Rows from block 9 of a small multi-label audio tagger, named by matrix and row number. Rows with one number belong to one neuron. Each number is 500 + 50 x the weight over its row's rms, rounded and kept within 0 to 999. All counts start at 0. Numbers have three digits each. After the name is the row's rms in percent of the matrix's.
After each neuron's rows are labels from the 100 clips, of 14848, where the neuron reaches its largest size: "responds to" is what is common among them; "loudest" is the band of the loudest frequency at the time of the peak. Only what is clearly more common there than usual is listed. The data: short read English sentences (LibriTTS-R). In brackets: how many of the 100.
# gate: second MLP gate (model.blocks.9.mlp.gate.weight, 640x160), inputs 0-159
# fc1: second MLP up (model.blocks.9.mlp.fc1.weight, 640x160), inputs 0-159
# fc2: second MLP down (model.blocks.9.mlp.fc2.weight, 160x640, transposed), outputs 0-159

gate.315 086:446571493419517540504463523472578512437480523475620457434494541579605526517470450553426434573497460431432472579548504516533469543496544519497523512470423532402478580405482503557385456569458580453559598499415468524498493493522474472522505470534454567577441473568508448563495547402484487444511404560533577564457563521470496561467468546471524565528523382446560521553467548500476469514501549507555464531538441450502538514531488460545382528562457479456520539457482469513587545559435528
fc1.315 088:481509492536510456504527484452506428486459496551460453549582543496400375517551519525444494502478494439479465390454437568464447450520529433422503445502506555504352565523518396483538610474546512539509495459425535551515513540583552484489486508544495540485485546462460492398488487540542570616495387500515422493526601462439469565471437468530511467513533517462547467482464619420558571477455417486439564588606440433493509529528515508518475486581540522559569492511491439470485495568490536
fc2.315 086:544480548458456552518470521407504447488468547372506530485536503484550479605331522450422506559535507525481400479461562530593536465444516515485482577470467600555473485523437543574518564506441434515513425508458588531503456440501570502501474540531568508458557500511494526476564508445440526475435473361458498507620541507533460407583443513509489455494458529520595531460581462450531482441518596466515508490528542506555531574485502474553401502469522454530554410583530552544487452516511468
responds to: the word "it" (31); the word "have" (30); the word "that" (25)
loudest: 250 to 500 Hz (37)

gate.440 102:525518506534474461440499478508491528424563540491634512571472509498505495416559534506397359479542571557463545491594516516482540504502345520496443515425493570530547418474473533528511428570568416565507519536484609483460520494516520513488528533542415452531452432502451558475456526460459450599583540474551563579530493497556451537499505536442556544446450439534499478480520434546486405534524527551480369546415470447521493530528548473509440534480454485488420465489543512603480474444579473
fc1.440 104:527481512458507479538457532396483483501603485480505558528497539514437495461439434394463478571450499465387457445527515547549428449515510465609471468561517466483365481578571474489507479503446587449487556547572467482474542455427456535478497638505539419530480479539511538565508443448461508550549610551451432551534631440492506463439499463490541519506435463465534578421571568586521490450501446498514471428501527539493580542568520520442490556569519542540533558515506454448486584532467561
fc2.440 099:468437582588461522511552526465536498506479550469482404400516547462389587539420407491476521519526533456531490459440519488577448567474613445470444444518535574491544526586524541422499479485476453470473515426513481455550609529531498544470410575438585458436450540508456497502539551495568613427576510531579500502430537493464581519514505535499452445459578554437465468448490496553467514453402449517572503469543570501427459559526474422471519484478498471497607477517535552540412464565531500
responds to: the word "it" (37); the word "he" (34)
loudest: 250 to 500 Hz (36)

gate.343 064:538574459548475423469520510511521542451430585475532513384534450483539459523451530449527506458521505546470511523634475539612558595490477472548493495412472508543471565543394511604515461534424536467559470520478447420541496452482518488471458513499529446594501461513563510536538506427440546566418487494498451495463573443442472485536454551468590439519539404436526447428437570454458567460528484514479533538581544403518586519476507506409543487535461392490553490519439561472427506601457471
fc1.343 065:482445494543489494545512378473539568518523471459494485540404471495460524548526477469512486486495511459449481613435472460497487423524432603451468471591501528425526515549431483495448444591526470511413448424479516562427449552523491408536463564538464426437445485498518479410538550503520529565458466550482581467570474464477497407444475434489527407519494517573493470451587598453426515582419547466477589475451466521401515573586483492463550576516501546563437509553437457414500469526574518
fc2.343 062:563426492585494450522476477544450549447415521490467530542448502509478546604540535517496464483580422563512490545546443576547550524510525544602531525578524553530479515514481510395511478572583475537431546472393489516503533527554500534517470463541380527461473479479568520487524584546568444424557483534493476566476439444482480531516393539476421435478463537525526497454539487459460470451468472413420474427499432509496463505613515583595528539584558522506547577377506461410497600469539519
responds to: the word "i" (64); the word "think" (62); the word "wish" (27)
loudest: 250 to 500 Hz (41)

gate.103 126:472479423470627461474500517560452530513486411458542508490518483506524503461573527470480556505599590487539483495526596500481456566450538468482575513490521564421507617384400529501506542464499433584473425521479509499515467495396408427550544494361483534430560618533440488446477469484534455411551498484537443414529529527570528520502483477617515400452529449470514522522493471382461510475484536488453398524510484530443445462480529489560485509545536425561469492446551539474551460477490516
fc1.103 127:536548450507463496459489392527553454546385488422391557546485495481440429463592455529578426494435502443535526418604488560521526463484482549436483477505501533518542523562530578444554429481602620512595484482506486506520476513538521486560495471482447485508490481494486543511540463551444556535405488478571544541474491664536526556500458549348480416497518523474584496463529463552484476557589551494543523559496468545492523443525436447442481470532555484527452417512453543520533394505511523
fc2.103 129:521453588479522599519594446512507478501476559457466522646471441512539542472428470556447409505567483495501421498472538473478463529507582477532490487564482459511594419497455512508431452413532478478552490484498448496519554468568520462477563455436428396547508502483428516495522442432494466444406518518501503568564422604485512516491518509382559389503502489469592460535451502547505461567542506573559493506567384485494426562511473479523511552443498583568436577474520442518593574447482508
responds to: the word "what" (32); the word "his" (28)
loudest: 500 to 1000 Hz (26)

gate.550 125:552374388563421437494467446625554518466518473488435537506529433520437403509440539556485518476623438456430534504504472461481477565472474505463490492440523421493531463535417540518484519532467513385509439521506572573566526547487478459487624475522417474538470554425521482636540519495477515487491466476540553489515448546543507486547479556515543487517468483508509411503437509422483570432560455552520533481484444499470535522521507439502554355382489439502494410441436495556512541462474466
fc1.550 125:421604443564576565602502509494368495505486583513487430548438440475518524483472531362469482466497498493485503516484437483455467469441474489501556512491511584562475485608479614602451576429495408457512574465532378494380539521552525497446491541500502576414546444454509494465546525527470461512461449503437441520478507543517558473487472473485509477504492516401466484530455461495582471498522492473451499502473560450547462389454487459555479561542377490510568585462481461504539521500570579
fc2.550 122:510468495402536525550561487564471585450477591498429476541513512502481563513521531467483556533480524412530479441570480511419439496568635461508549509479478528502462506592535454617447459494422548384530536492453527549481477435505485585548481577467569386488516528494393501517556447503449500564497455506536492528414476517393547562578491535491481515598476491439510437587641525407591490456483567514470479481519552451439485496457496547501459438551547543485478419520482460480456543490487435
responds to: the word "i" (71); the word "know" (49); the word "don't" (34); the word "say" (25)
loudest: 250 to 500 Hz (29)

gate.448 073:494505489439435458495544512463538459450497544523444474502512604397456530530455609559555470461471435516545493444540555446462413493477493590549466551528484538442497491488539487535445447576477531448574415450546463544566524508477451447559556457462505536432580499464548567440527519531611529475520558527582519463535535528563467535433458493433479487544420506464538584503484474515476367537484552564497512648507530498475567476500505526439433449412491530493467443510554495548463348432522397
fc1.448 081:422441511469526554512532458532482602494465524503504449442490493536525488552579417474535532513545443457475500519439500393479489529508477515521482508408530464492428479463602544509488456491522459470577492479469562517489522549509535431513406509549505553470505465599505524512517527362520540430486492552519424482520576489542625524573436481537424545524535445552489466434520438471590607473541502505563545551458484464404449474431507517539447581559547456383575582489520568469571583575416591
fc2.448 082:536397651543449507510578524449531543535543453425448553504454501561449481566563444449490448487483502423438550453589483467432556538540482538522569461542517461471513492558511525588427489441495546448566440499490484506445531495467518526484468511562449547525522417451593451436502442514446493562530457443450551513372566553500471543597605488491522504409542582582472444521525428459504486459457475502433551533542493604438532525463520517455549435512535614476608529512449510491425527481502501
responds to: the word "i" (43); the word "it" (33)
loudest: 250 to 500 Hz (28); 500 to 1000 Hz (25)

gate.180 055:446488542427515492516497493563508456479410437441445546527453501549486556572469496441500559586500491468549539522428487611541448503466574490494493531495475479475488605478444553521472485377513545429505527412433437455517511546477532437459466542514457500477502542518476557519510462496505574476451505516385453577520427507516363478427472480599521532399548588412463492535513465458487578548458513483446567490458491481437426530494396465431414392474450534445470482504475478446485642458552528
fc1.180 061:545453559432493565544559458404566432407535555468600602491564463468549566506467494536561468520455413423396520438522499498403422494495556455575507583547453542528516462541505475477573521451505531461552458444554465540502453541486575417558509496578489479502433509487580456421509537446424491567533445534460524451513374485539429602532490483448532505485497476484535508436565543450522470572509462517509516380493527563468503532568548492524500461582543499460454472641437483497527479533473503
fc2.180 055:472553576560470451560439539530577370454537592448563538507504496502541548585535521500462478517425411454541484443441466507485503461596481472572557499468472477449558501454501498517572510475456412534496408555492489455490468482442553602469462479587488476553411516493566543504532620488495505559387460597540509558600512517569540459514470546436518525514467427497519545452506546496535543576456547482393518471427491480583453461506448454461541543509575502456453411565446496600539441486472533
responds to: the word "what" (29)
loudest: 250 to 500 Hz (28)

gate.628 087:529586483467511479472575588512508587510420417482514525503556478515383415544546572495479561487579453425518505505569461555590480476460536465561506467528482504579411569560497426516500512465499452430557516452471402478565567506481463474509528446526536570577564436517445532462532522540514585427513470505538448452634477501498434504548496490510464540579454457587498430524484522467429405429570480629538496534494561554497519497507450568494493470511443434517488414527447412491553541573430478
fc1.628 091:572521502580535591502476551496516513524454446523454511525446450500584591467578437494401458518522532491409436500521593583491533460483555468423605405442591536449500486457496486498474529513447592546370410463466532576515432484502554508455525450432481489473453526429408494488440492530409519545508547515466516569510541476464535446467554501541449497488557505425504410448448549505457502383476516485494427472543561413564499456483528545434589470485535432503497440485588569426467532545469516
fc2.628 092:380447491499614472573432483550535513501557515494540522498481422456582483531426594491445528506531527485614475486466494597502495486616465500480528418445512532426484614346567453458508478511501507533489477433473459522427529506531605481463403469494565472476548445472473451531532561375513454530454460564565438523478551494488511497532449485592555454574538500545493446561449544456508562488516519554500582463579460513514547546477469586518403519438481557535454491516549492434485575504485499
responds to: the word "at" (37); the word "we" (28)
loudest: 500 to 1000 Hz (32); 250 to 500 Hz (30)

gate.14 095:521627490496583518503526515472509459560569506647514473506528558440459453469539488497506452481430548452503528424491395506541524541566512543482352485427526564485550448511507512545481588498535499398519474477486511557433594569544563596538565463511490554427513519417513502525494371392440596527514451518444532493488467492511567515486520450518545529540454531542454498410450442421504450415531537502473516473504509407441430466486544538524491555594460467485519538505446442533550591555513528
fc1.14 098:476381395533449465564359476500492510485524519475555523600537580550468467520551510433381525446546418387492518515591451486464515477496478391419553485496386534490616559560499531511428495462574487567580468419485469515566518547516483549522556401498543500494540500428533428540578565487462504518557490498535504516561526518449437514506558513494503477602465520540581533490456558533494417476471559501541502571543580412523484410521445465509532531467493464537502531528452437507475477466497462
fc2.14 099:469451354526443447623475558537499544523504544611475484561459596405471459464539523474514556589504439486501568462486406534441508491544507524492456497486523449385475395424545564516497517467534512506491508520522520600514477483603485534469501479454514500550596541531534417446509502492380547487489460506439544519437519435471498415518608567580468509485422416465426497587525471523482484529531514479526494444554388474513514504487538508534499554620502495472522467521576498468469429412526464
responds to: the word "i" (57); the word "see" (55); the word "say" (33)
loudest: 250 to 500 Hz (33); 4000 to 8000 Hz (27)

gate.264 133:455471450465456531393354536502546609512404483576583435510467455466517487533480561473524473430501535509564504465609546472525579528522523486477494501481550595519472564479463547476533525498497529565496508469534586509517515443565617473521490516502479450559415489428506488503442336432582545474457486532444518527534467566529489492461524428479441465479565435433562454463532390440583436572428582475481455468455454580490532492495450486493560433478443524525498568505496540491573566513550481
fc1.264 144:527531552565553502493430549460495580440524445488468600509569420545521551484536325413449499540516506514537564546569433506441459521362506490492478528499420479500504564465509533408501507447462487362507602439522498544472486513590512528501464507441536508473525410556604529472517547588546569486486454493540541420470540491462479571485486563547419391465469509442483551557534475511476622530534501540387520460482426490466508512467522502462470431495522516548532434528533498542499530434478454
fc2.264 133:585523519592476463466431568474470496604447493469460487512478499557603510557511467434494457520513543468550491547473448473537447534467502502471471447480517494429558456490480469512505556559551397390471528546466481483441415555577577449466543512438461529383419520510446528402440472466612551611534469533535444521476533516524478397507494524554525449496401464637446437502488570499473434528573491552507470552592521500413455522469478535503482495627484457507487504510584519475489482516607479
responds to: the word "it" (60); the word "you" (57); the word "of" (50); the word "i" (41)
loudest: 250 to 500 Hz (36)

gate.349 095:459565531422445490534497566491521458430504484443517529558479517525472532466519525448503504434497538387480559478476493432565589484560451449473550470535435537523542500479536382505465574510577550584473421441432419402562461460572480452472444508504431611533540452501362462382460504441502566562428437448490531512491439437514511511546581528493431470559581522457520368488495570504522531447526476481508568509540554512524547468429518505519534552484507551469482447462439557453439464476410444
fc1.349 104:442541556462481542539506597474535516523567455550533535447543512540448496493547443525532419424553451430419484496505467508518441532493468411539516487565454518509549488500475468504502473487569516483455500512487411506440347432469499406680551550506460569470453551520457490462468533505543521449456462494494495527521390601551468487484491488562378469476593502485510529487453500489464522496557471628497588468434533571536620490555518473501463453486400431554430475464416491490521459431443477
fc2.349 095:536500510510547525519429432524483397438545533629467559564501525451461426492576475443545455524436467519498550443451450388507539550493509475453457485560438528466450461561567392451419507469506529453474427498393517463469577485448477421461491471520479512602461462449567502470501585468530474607508591510510478605430475528597493454548506532432513465556499468506525504462435522528502548577493523545469551484563496558447480543544607523508451533530491465516416452616553530468545447459577423
responds to: the word "i" (58); the word "do" (38); the word "can" (30)
loudest: 250 to 500 Hz (28)

gate.117 131:528502558482511432583467479496467628486516535432425556475454496463510591436480378536437526490532432417473509569556521565586348495528478539569422547497548551464534587501478546465666401492584409536520523451540545486464528514504472476441513530520450453512520524554504517516549481490544466526525467539546518548416478534467454474497538515507548441509461456446532430433442527448452511508507495478512509584525521541454415446391545441496526464518389479509495485563519618501549483514516438
fc1.117 122:517528482494524503408566489530599467490474491527576419518477530618545458561502521470616454502535414552385489542524521510566556565492434518477491563499481525505409415383490568516519399524480559491504561594505567523533487477518530493584591534567442613601537445405462439497469522545447526469405498557451545431479559425487477546490485516557516486513473523481473601459443466572568509533487552564533466478554457531473503473473523459484478514456597499407494497509412450489521461527440469
fc2.117 125:594513501509551491477539469627513474479478423576508423583546502506533463457529544538434480530482494486418550477524525468538450612427532449453530437469497553538520511504481419531541495467518497607495455520471524521438443485458471499419590561471493594489424528506508560537416540547374444535515487552507467549515580472422615488427375426504475461518375437539467432545554456606571503475498421512515472592544524490519565504559570517517507470444525508513471438445500517429508488479561531
responds to: the word "what" (80)
loudest: 250 to 500 Hz (42)