config.toml
model = "multi-label audio tagger"
dataset = "short read English sentences (LibriTTS-R)"
spec_augment = true
subsampling = 4
optimizer = "muon"
batch_size = 256
final_lr_fraction = 0.1
warmup_steps = 640
weight_decay = 0.02
adamw_weight_decay_other_params = 0.05
Rows from block 9, named by matrix and row number. Rows with one number belong to one neuron. Each number is 200 + 20 x the weight over its row's rms, rounded and kept within 0 to 999. All counts start at 0. After the name is the row's rms in percent of the matrix's.
# gate: second MLP gate (model.blocks.9.mlp.gate.weight, 640x160), inputs 0-159
# fc1: second MLP up (model.blocks.9.mlp.fc1.weight, 640x160), inputs 0-159
# fc2: second MLP down (model.blocks.9.mlp.fc2.weight, 160x640, transposed), outputs 0-159
gate.306,118,176,195,140,191,182,188,221,208,172,173,191,219,208,224,228,192,194,184,193,244,180,204,192,199,214,174,184,193,173,216,233,186,181,149,208,190,220,194,140,229,218,221,211,180,186,204,170,178,237,191,177,218,226,176,215,200,171,177,191,184,202,204,185,205,172,218,188,195,230,168,187,194,229,172,204,185,198,219,219,200,197,186,226,214,183,204,222,199,210,207,239,178,205,207,208,186,189,197,171,168,197,214,225,208,217,203,197,219,207,212,221,197,206,205,201,172,185,216,204,195,156,208,220,211,206,182,210,210,227,204,164,207,194,204,203,206,165,221,169,197,162,180,159,193,207,233,191,202,183,172,179,220,190,164,180,204,216,201,194,189
gate.307,111,229,201,207,226,191,229,224,177,214,186,192,183,184,196,208,174,239,204,222,195,177,214,205,176,235,200,182,208,194,169,224,221,168,188,207,181,213,143,170,187,199,210,193,204,220,179,176,224,210,179,163,207,182,216,220,166,190,186,156,189,221,202,166,198,209,195,195,259,205,203,205,177,230,200,178,178,188,199,213,188,214,205,153,216,197,176,202,218,197,193,215,193,192,207,206,180,181,180,163,205,149,195,189,198,195,189,179,190,185,194,222,165,217,234,225,179,204,196,177,199,204,218,210,222,215,191,202,191,209,206,175,206,169,216,215,233,187,170,189,226,190,202,200,240,206,183,211,208,185,247,198,218,186,195,184,231,178,213,182,194
gate.308,049,228,251,202,181,175,200,196,186,233,225,167,180,175,202,196,209,173,186,176,243,203,220,203,174,195,208,193,208,203,198,199,222,210,216,169,214,171,240,221,213,223,191,210,196,220,207,178,188,190,190,214,201,243,179,193,220,195,210,231,208,165,199,205,210,205,251,227,218,192,167,211,207,197,168,207,191,214,204,229,193,204,227,179,202,192,177,210,154,212,194,218,200,176,182,203,217,209,201,209,185,189,173,188,203,213,207,199,217,211,199,204,197,210,204,226,203,196,175,213,184,203,153,193,214,195,194,164,192,191,208,237,160,194,171,211,183,235,231,180,195,228,215,172,173,203,179,196,164,232,199,202,203,218,181,217,165,158,219,166,195
gate.309,111,215,200,183,196,186,186,206,195,217,204,127,244,192,205,208,217,228,218,202,180,223,184,189,196,232,207,189,184,197,196,224,209,183,188,208,224,180,215,209,168,197,198,220,192,179,188,174,194,231,184,217,147,195,182,207,199,223,184,192,195,216,189,227,202,197,234,195,226,221,169,211,220,195,239,207,197,231,197,184,195,172,252,187,212,208,200,199,176,185,207,214,181,211,180,173,186,185,163,229,188,216,169,253,203,209,240,198,194,151,208,178,233,221,190,207,203,168,185,192,208,189,186,194,160,176,224,190,195,183,206,178,214,206,192,190,193,207,198,224,182,220,241,217,209,206,172,219,186,194,211,206,206,215,187,192,208,209,186,213,172
gate.310,012,185,172,226,199,177,211,179,183,182,247,214,185,212,164,177,185,189,235,204,189,202,227,230,189,204,196,186,247,225,204,180,185,197,187,202,192,195,184,196,203,194,243,190,192,205,186,197,210,166,174,198,248,183,196,229,196,237,203,178,230,205,174,193,217,194,234,179,211,214,208,194,177,206,208,203,187,239,231,202,210,217,185,185,257,196,160,203,187,208,226,184,175,223,184,219,236,211,241,215,193,193,224,217,197,174,178,209,212,194,193,233,223,207,203,191,206,202,201,210,170,170,189,204,175,182,186,188,199,201,230,202,214,196,186,161,218,209,207,142,198,218,196,222,204,181,187,213,208,204,210,175,205,204,184,201,168,198,197,193,159
gate.311,098,221,223,185,187,195,195,205,167,180,199,227,191,227,191,203,243,164,175,234,210,210,152,210,222,217,203,208,166,192,201,190,233,214,203,196,201,238,212,181,219,204,169,201,186,185,231,189,187,197,214,150,192,206,206,222,179,196,186,205,201,199,211,199,201,202,199,167,203,211,211,212,211,218,208,208,215,160,178,192,215,219,190,210,193,215,198,180,230,218,225,214,159,196,204,156,171,213,166,175,223,196,224,172,178,192,166,225,174,184,216,177,194,178,172,174,178,191,205,244,189,221,206,192,202,193,217,213,182,207,203,146,217,216,193,186,193,206,210,179,182,188,238,186,201,204,183,165,159,203,192,180,229,188,182,186,192,195,210,215,232
gate.312,116,214,219,213,247,191,189,257,212,173,197,164,181,214,190,184,241,173,206,195,225,206,179,192,171,208,193,204,215,198,166,184,165,192,210,236,185,170,206,209,210,173,223,221,211,175,179,174,190,204,180,181,220,221,202,189,250,185,220,211,241,207,219,193,211,208,190,206,194,146,186,202,221,220,202,231,185,193,179,171,216,170,202,199,201,188,200,237,201,240,174,180,202,212,180,185,183,182,202,175,213,224,196,189,223,191,212,231,191,204,226,205,221,231,207,228,202,194,187,182,199,215,210,190,228,189,184,205,184,178,175,179,222,208,192,197,247,205,177,220,195,212,193,177,184,190,168,199,210,196,209,209,190,173,198,189,162,214,177,198,180
fc1.306,123,195,217,220,172,192,202,146,162,195,174,173,189,190,235,197,233,194,195,190,148,228,230,189,177,185,217,208,185,185,207,198,185,198,211,232,241,214,191,222,184,199,220,200,221,232,212,181,161,199,208,207,215,189,211,191,189,221,191,219,212,205,212,193,228,213,177,231,221,167,199,211,202,165,217,215,199,212,201,182,198,181,227,212,201,211,223,199,199,193,182,186,223,217,198,206,207,206,233,195,188,205,216,206,139,217,197,212,198,184,190,174,191,197,184,160,207,187,171,224,231,236,213,197,197,181,220,227,209,196,167,203,198,183,222,189,231,217,214,200,210,196,224,218,169,192,138,207,207,221,194,205,167,207,183,191,177,164,216,208,191
fc1.307,111,207,185,176,197,189,198,194,202,219,184,202,193,220,220,193,155,178,235,188,211,191,211,185,210,223,176,234,147,238,207,221,229,212,225,214,183,199,174,219,196,188,229,211,232,200,192,221,217,216,200,225,188,188,229,248,175,223,230,231,178,209,200,161,189,195,193,216,216,240,162,203,150,194,161,180,214,212,218,203,205,193,229,187,211,179,205,204,208,193,150,189,233,183,176,174,209,204,199,186,188,172,194,210,200,195,200,176,225,190,214,187,176,175,194,197,198,196,192,173,216,189,204,189,218,210,167,191,192,198,184,194,241,203,191,205,225,148,221,215,198,174,194,187,234,201,220,213,206,201,211,203,183,211,197,192,238,206,182,204,187
fc1.308,049,226,178,209,199,186,218,205,223,221,213,196,220,193,204,195,208,210,209,195,209,201,197,211,169,202,214,195,205,203,277,167,223,216,202,200,228,192,218,208,203,216,187,219,217,169,178,214,209,205,186,207,186,212,199,226,224,179,212,197,209,208,219,192,246,208,224,198,226,198,226,183,202,198,184,178,206,193,195,187,183,221,232,183,205,246,202,187,169,218,200,172,239,202,188,238,209,158,206,205,209,167,223,197,219,209,199,212,186,196,191,183,190,201,187,179,183,188,185,175,235,200,152,172,179,202,219,196,237,211,231,179,191,195,184,207,202,177,216,185,164,230,204,224,184,199,221,170,170,190,214,253,194,193,222,231,189,180,232,166,211
fc1.309,111,219,168,216,192,220,218,212,219,218,211,168,201,199,216,182,189,217,197,230,208,177,219,189,231,214,222,168,197,180,216,202,175,215,209,166,203,183,231,179,175,206,191,198,233,199,204,174,190,224,211,190,169,199,208,187,198,211,172,185,171,209,219,224,210,191,230,205,211,207,183,224,203,211,211,180,220,168,156,181,201,159,225,184,199,199,203,180,224,193,208,182,179,186,232,193,206,207,219,195,175,193,183,191,171,210,186,204,204,212,192,174,215,198,200,215,178,211,163,207,225,179,188,129,175,205,203,224,200,197,182,226,216,193,192,212,218,218,208,222,195,210,225,212,187,208,183,217,239,138,220,225,185,200,169,222,232,180,161,229,194
fc1.310,012,243,192,188,205,181,207,184,215,192,153,170,199,206,215,193,222,220,154,187,214,191,185,218,194,199,197,201,154,142,236,188,238,205,196,200,199,190,200,227,200,185,191,220,212,191,182,195,200,194,196,175,181,190,186,195,184,195,227,196,149,195,168,187,177,191,199,244,207,182,226,185,209,208,188,194,192,189,179,212,184,184,216,200,154,207,237,201,227,181,211,200,192,182,214,228,204,168,217,227,198,232,180,246,227,174,221,202,211,219,198,174,211,217,217,230,209,202,208,177,207,227,207,230,207,223,210,190,195,198,206,191,146,201,220,194,222,202,221,231,195,197,201,179,188,217,178,198,178,187,217,203,219,211,212,224,242,195,221,187,182
fc1.311,102,156,227,174,196,183,188,247,196,193,182,224,199,202,169,207,225,180,179,168,191,197,204,184,196,196,200,222,208,199,219,194,219,199,199,205,189,192,213,229,174,198,203,202,189,213,178,221,181,208,181,202,200,197,178,218,199,198,178,147,171,182,187,235,196,207,165,191,228,202,241,214,167,174,203,208,199,263,208,204,189,192,199,182,201,219,212,205,239,176,220,217,193,195,197,230,215,203,212,163,221,210,203,179,177,237,185,219,204,200,233,207,212,194,206,184,200,214,197,217,204,236,229,201,203,167,180,219,201,208,175,220,249,207,205,213,170,209,190,216,206,158,195,186,186,180,167,202,173,166,210,188,179,208,212,214,215,192,255,198,187
fc1.312,115,190,210,208,212,213,185,199,222,205,225,168,204,218,248,174,206,195,202,206,187,134,197,183,238,179,195,203,224,225,180,190,192,191,223,208,186,191,204,206,202,207,206,192,209,150,158,205,183,148,179,197,197,219,208,193,220,188,202,214,182,204,175,189,180,218,218,238,174,174,176,187,219,159,215,216,210,225,166,213,231,245,198,196,193,235,234,188,208,200,184,179,194,206,202,203,177,208,183,207,206,174,188,179,229,219,196,191,170,181,211,164,232,210,212,175,206,198,182,199,217,183,159,205,193,167,189,195,209,171,206,174,191,238,213,215,182,164,223,180,209,217,189,201,198,188,227,203,190,174,181,201,218,210,197,211,177,218,188,200,189
fc2.306,122,218,252,211,187,225,186,226,158,228,192,219,225,174,213,215,200,217,194,203,199,189,217,203,218,194,195,196,178,169,212,194,164,205,198,183,237,198,211,212,220,193,202,197,174,242,205,205,217,189,231,209,219,205,210,195,203,203,172,185,202,183,221,220,225,217,180,191,226,161,209,199,201,243,198,192,193,221,200,191,211,224,194,187,200,192,193,208,182,220,204,199,211,179,190,161,204,186,181,202,184,176,212,186,141,186,195,213,205,169,193,148,184,188,165,197,200,224,174,208,179,240,186,237,199,206,197,220,177,233,222,227,202,217,190,184,201,205,187,254,222,195,208,159,187,205,168,202,193,183,156,200,193,189,198,204,189,220,227,221,172
fc2.307,110,184,193,204,203,210,189,224,199,189,238,151,199,163,238,191,194,224,220,174,168,196,187,223,170,214,181,206,236,197,239,212,186,189,189,189,178,211,199,220,232,207,210,195,206,217,191,186,188,214,205,178,184,191,218,184,227,212,195,186,179,187,203,202,189,183,206,229,238,226,203,204,166,214,174,241,201,223,225,184,203,182,195,206,207,173,178,235,202,201,224,167,208,213,168,189,205,177,195,198,212,177,202,227,177,188,226,192,206,233,179,219,172,208,192,196,206,206,209,169,234,215,149,170,188,188,190,191,193,161,193,197,214,207,214,222,206,173,253,169,222,191,217,223,211,181,228,191,204,211,167,227,196,186,206,192,205,210,207,159,195
fc2.308,049,187,222,225,223,187,222,187,222,248,167,177,196,183,212,198,172,187,199,215,170,192,214,232,193,193,192,211,196,183,221,223,175,181,211,188,219,220,226,189,188,194,222,184,234,164,185,162,227,219,209,247,182,196,186,207,187,192,225,201,213,200,196,168,193,245,215,180,211,214,232,197,160,178,220,192,199,208,203,213,214,194,210,175,189,184,210,177,210,202,240,208,181,192,197,202,232,181,213,205,204,189,222,171,220,199,228,217,178,199,190,213,203,197,202,218,216,211,164,206,218,225,208,207,201,222,176,183,213,227,252,191,187,191,192,200,238,177,224,139,184,191,178,161,208,174,186,176,206,214,222,184,217,207,194,204,199,173,213,180,186
fc2.309,110,194,188,198,174,202,235,221,179,152,236,192,220,238,186,211,167,202,230,222,199,192,172,203,169,217,232,197,204,220,178,205,161,200,199,185,211,224,196,207,236,204,198,187,171,198,190,203,229,219,203,206,211,170,232,209,222,172,224,193,192,225,204,217,195,187,216,190,193,191,189,197,222,181,179,194,213,215,213,223,191,189,219,186,205,186,214,178,177,193,160,204,211,217,193,175,177,184,185,167,213,214,155,204,246,194,194,191,174,166,193,189,201,212,244,211,186,227,172,236,199,172,184,180,188,188,231,199,211,197,185,182,182,231,191,131,193,184,178,227,197,217,206,203,179,210,199,193,217,189,187,203,213,204,207,218,215,200,189,159,183
fc2.310,011,224,162,195,179,210,160,187,214,183,167,176,184,202,221,193,192,207,203,177,212,188,203,164,234,206,188,205,202,185,220,212,189,208,212,208,198,227,199,204,186,207,153,201,177,219,177,190,150,198,227,216,196,188,195,184,220,183,204,166,208,242,200,176,230,213,196,217,205,198,226,213,199,242,195,195,205,182,187,195,181,157,211,196,186,223,188,194,243,189,180,196,180,207,247,220,203,178,178,217,160,201,151,184,171,211,204,218,201,209,198,212,213,209,187,220,188,223,196,247,242,226,203,213,224,201,216,186,223,217,206,206,202,186,202,187,210,190,189,195,179,233,230,214,192,206,150,176,186,166,179,182,198,206,223,200,215,201,197,233,198
fc2.311,100,184,175,200,213,178,201,230,193,170,209,219,219,221,185,234,225,161,201,118,197,224,210,232,203,192,234,208,222,224,227,175,217,230,192,199,202,208,220,178,166,197,186,198,209,197,185,173,168,195,197,193,209,185,182,201,215,183,204,170,210,203,190,216,190,183,188,204,235,241,191,200,212,198,154,175,208,209,144,176,204,192,213,223,175,208,190,188,209,217,214,225,188,194,232,209,186,198,192,213,199,184,223,238,203,186,197,208,207,212,171,222,175,180,186,194,166,205,209,192,234,203,194,226,218,231,205,217,239,197,171,183,204,231,204,203,196,206,190,188,236,194,194,191,178,199,217,188,191,169,195,203,193,208,219,183,193,238,225,186,203
fc2.312,115,242,165,179,183,197,193,209,209,195,205,175,199,189,203,171,186,236,186,222,171,168,244,217,228,182,203,211,245,190,198,222,184,163,221,200,208,157,207,154,205,204,206,195,177,216,205,199,167,191,205,187,190,215,219,231,210,212,201,216,218,198,196,212,208,186,224,224,187,197,192,194,191,219,197,191,190,180,205,219,231,240,202,183,214,181,181,223,163,209,186,143,210,194,215,198,183,237,182,198,196,200,172,211,219,219,211,221,193,194,196,186,204,193,213,191,199,188,203,183,168,198,196,205,168,208,199,193,208,206,249,176,202,225,205,213,182,261,231,197,222,210,203,178,202,172,207,201,198,218,184,188,213,204,148,166,221,223,182,220,203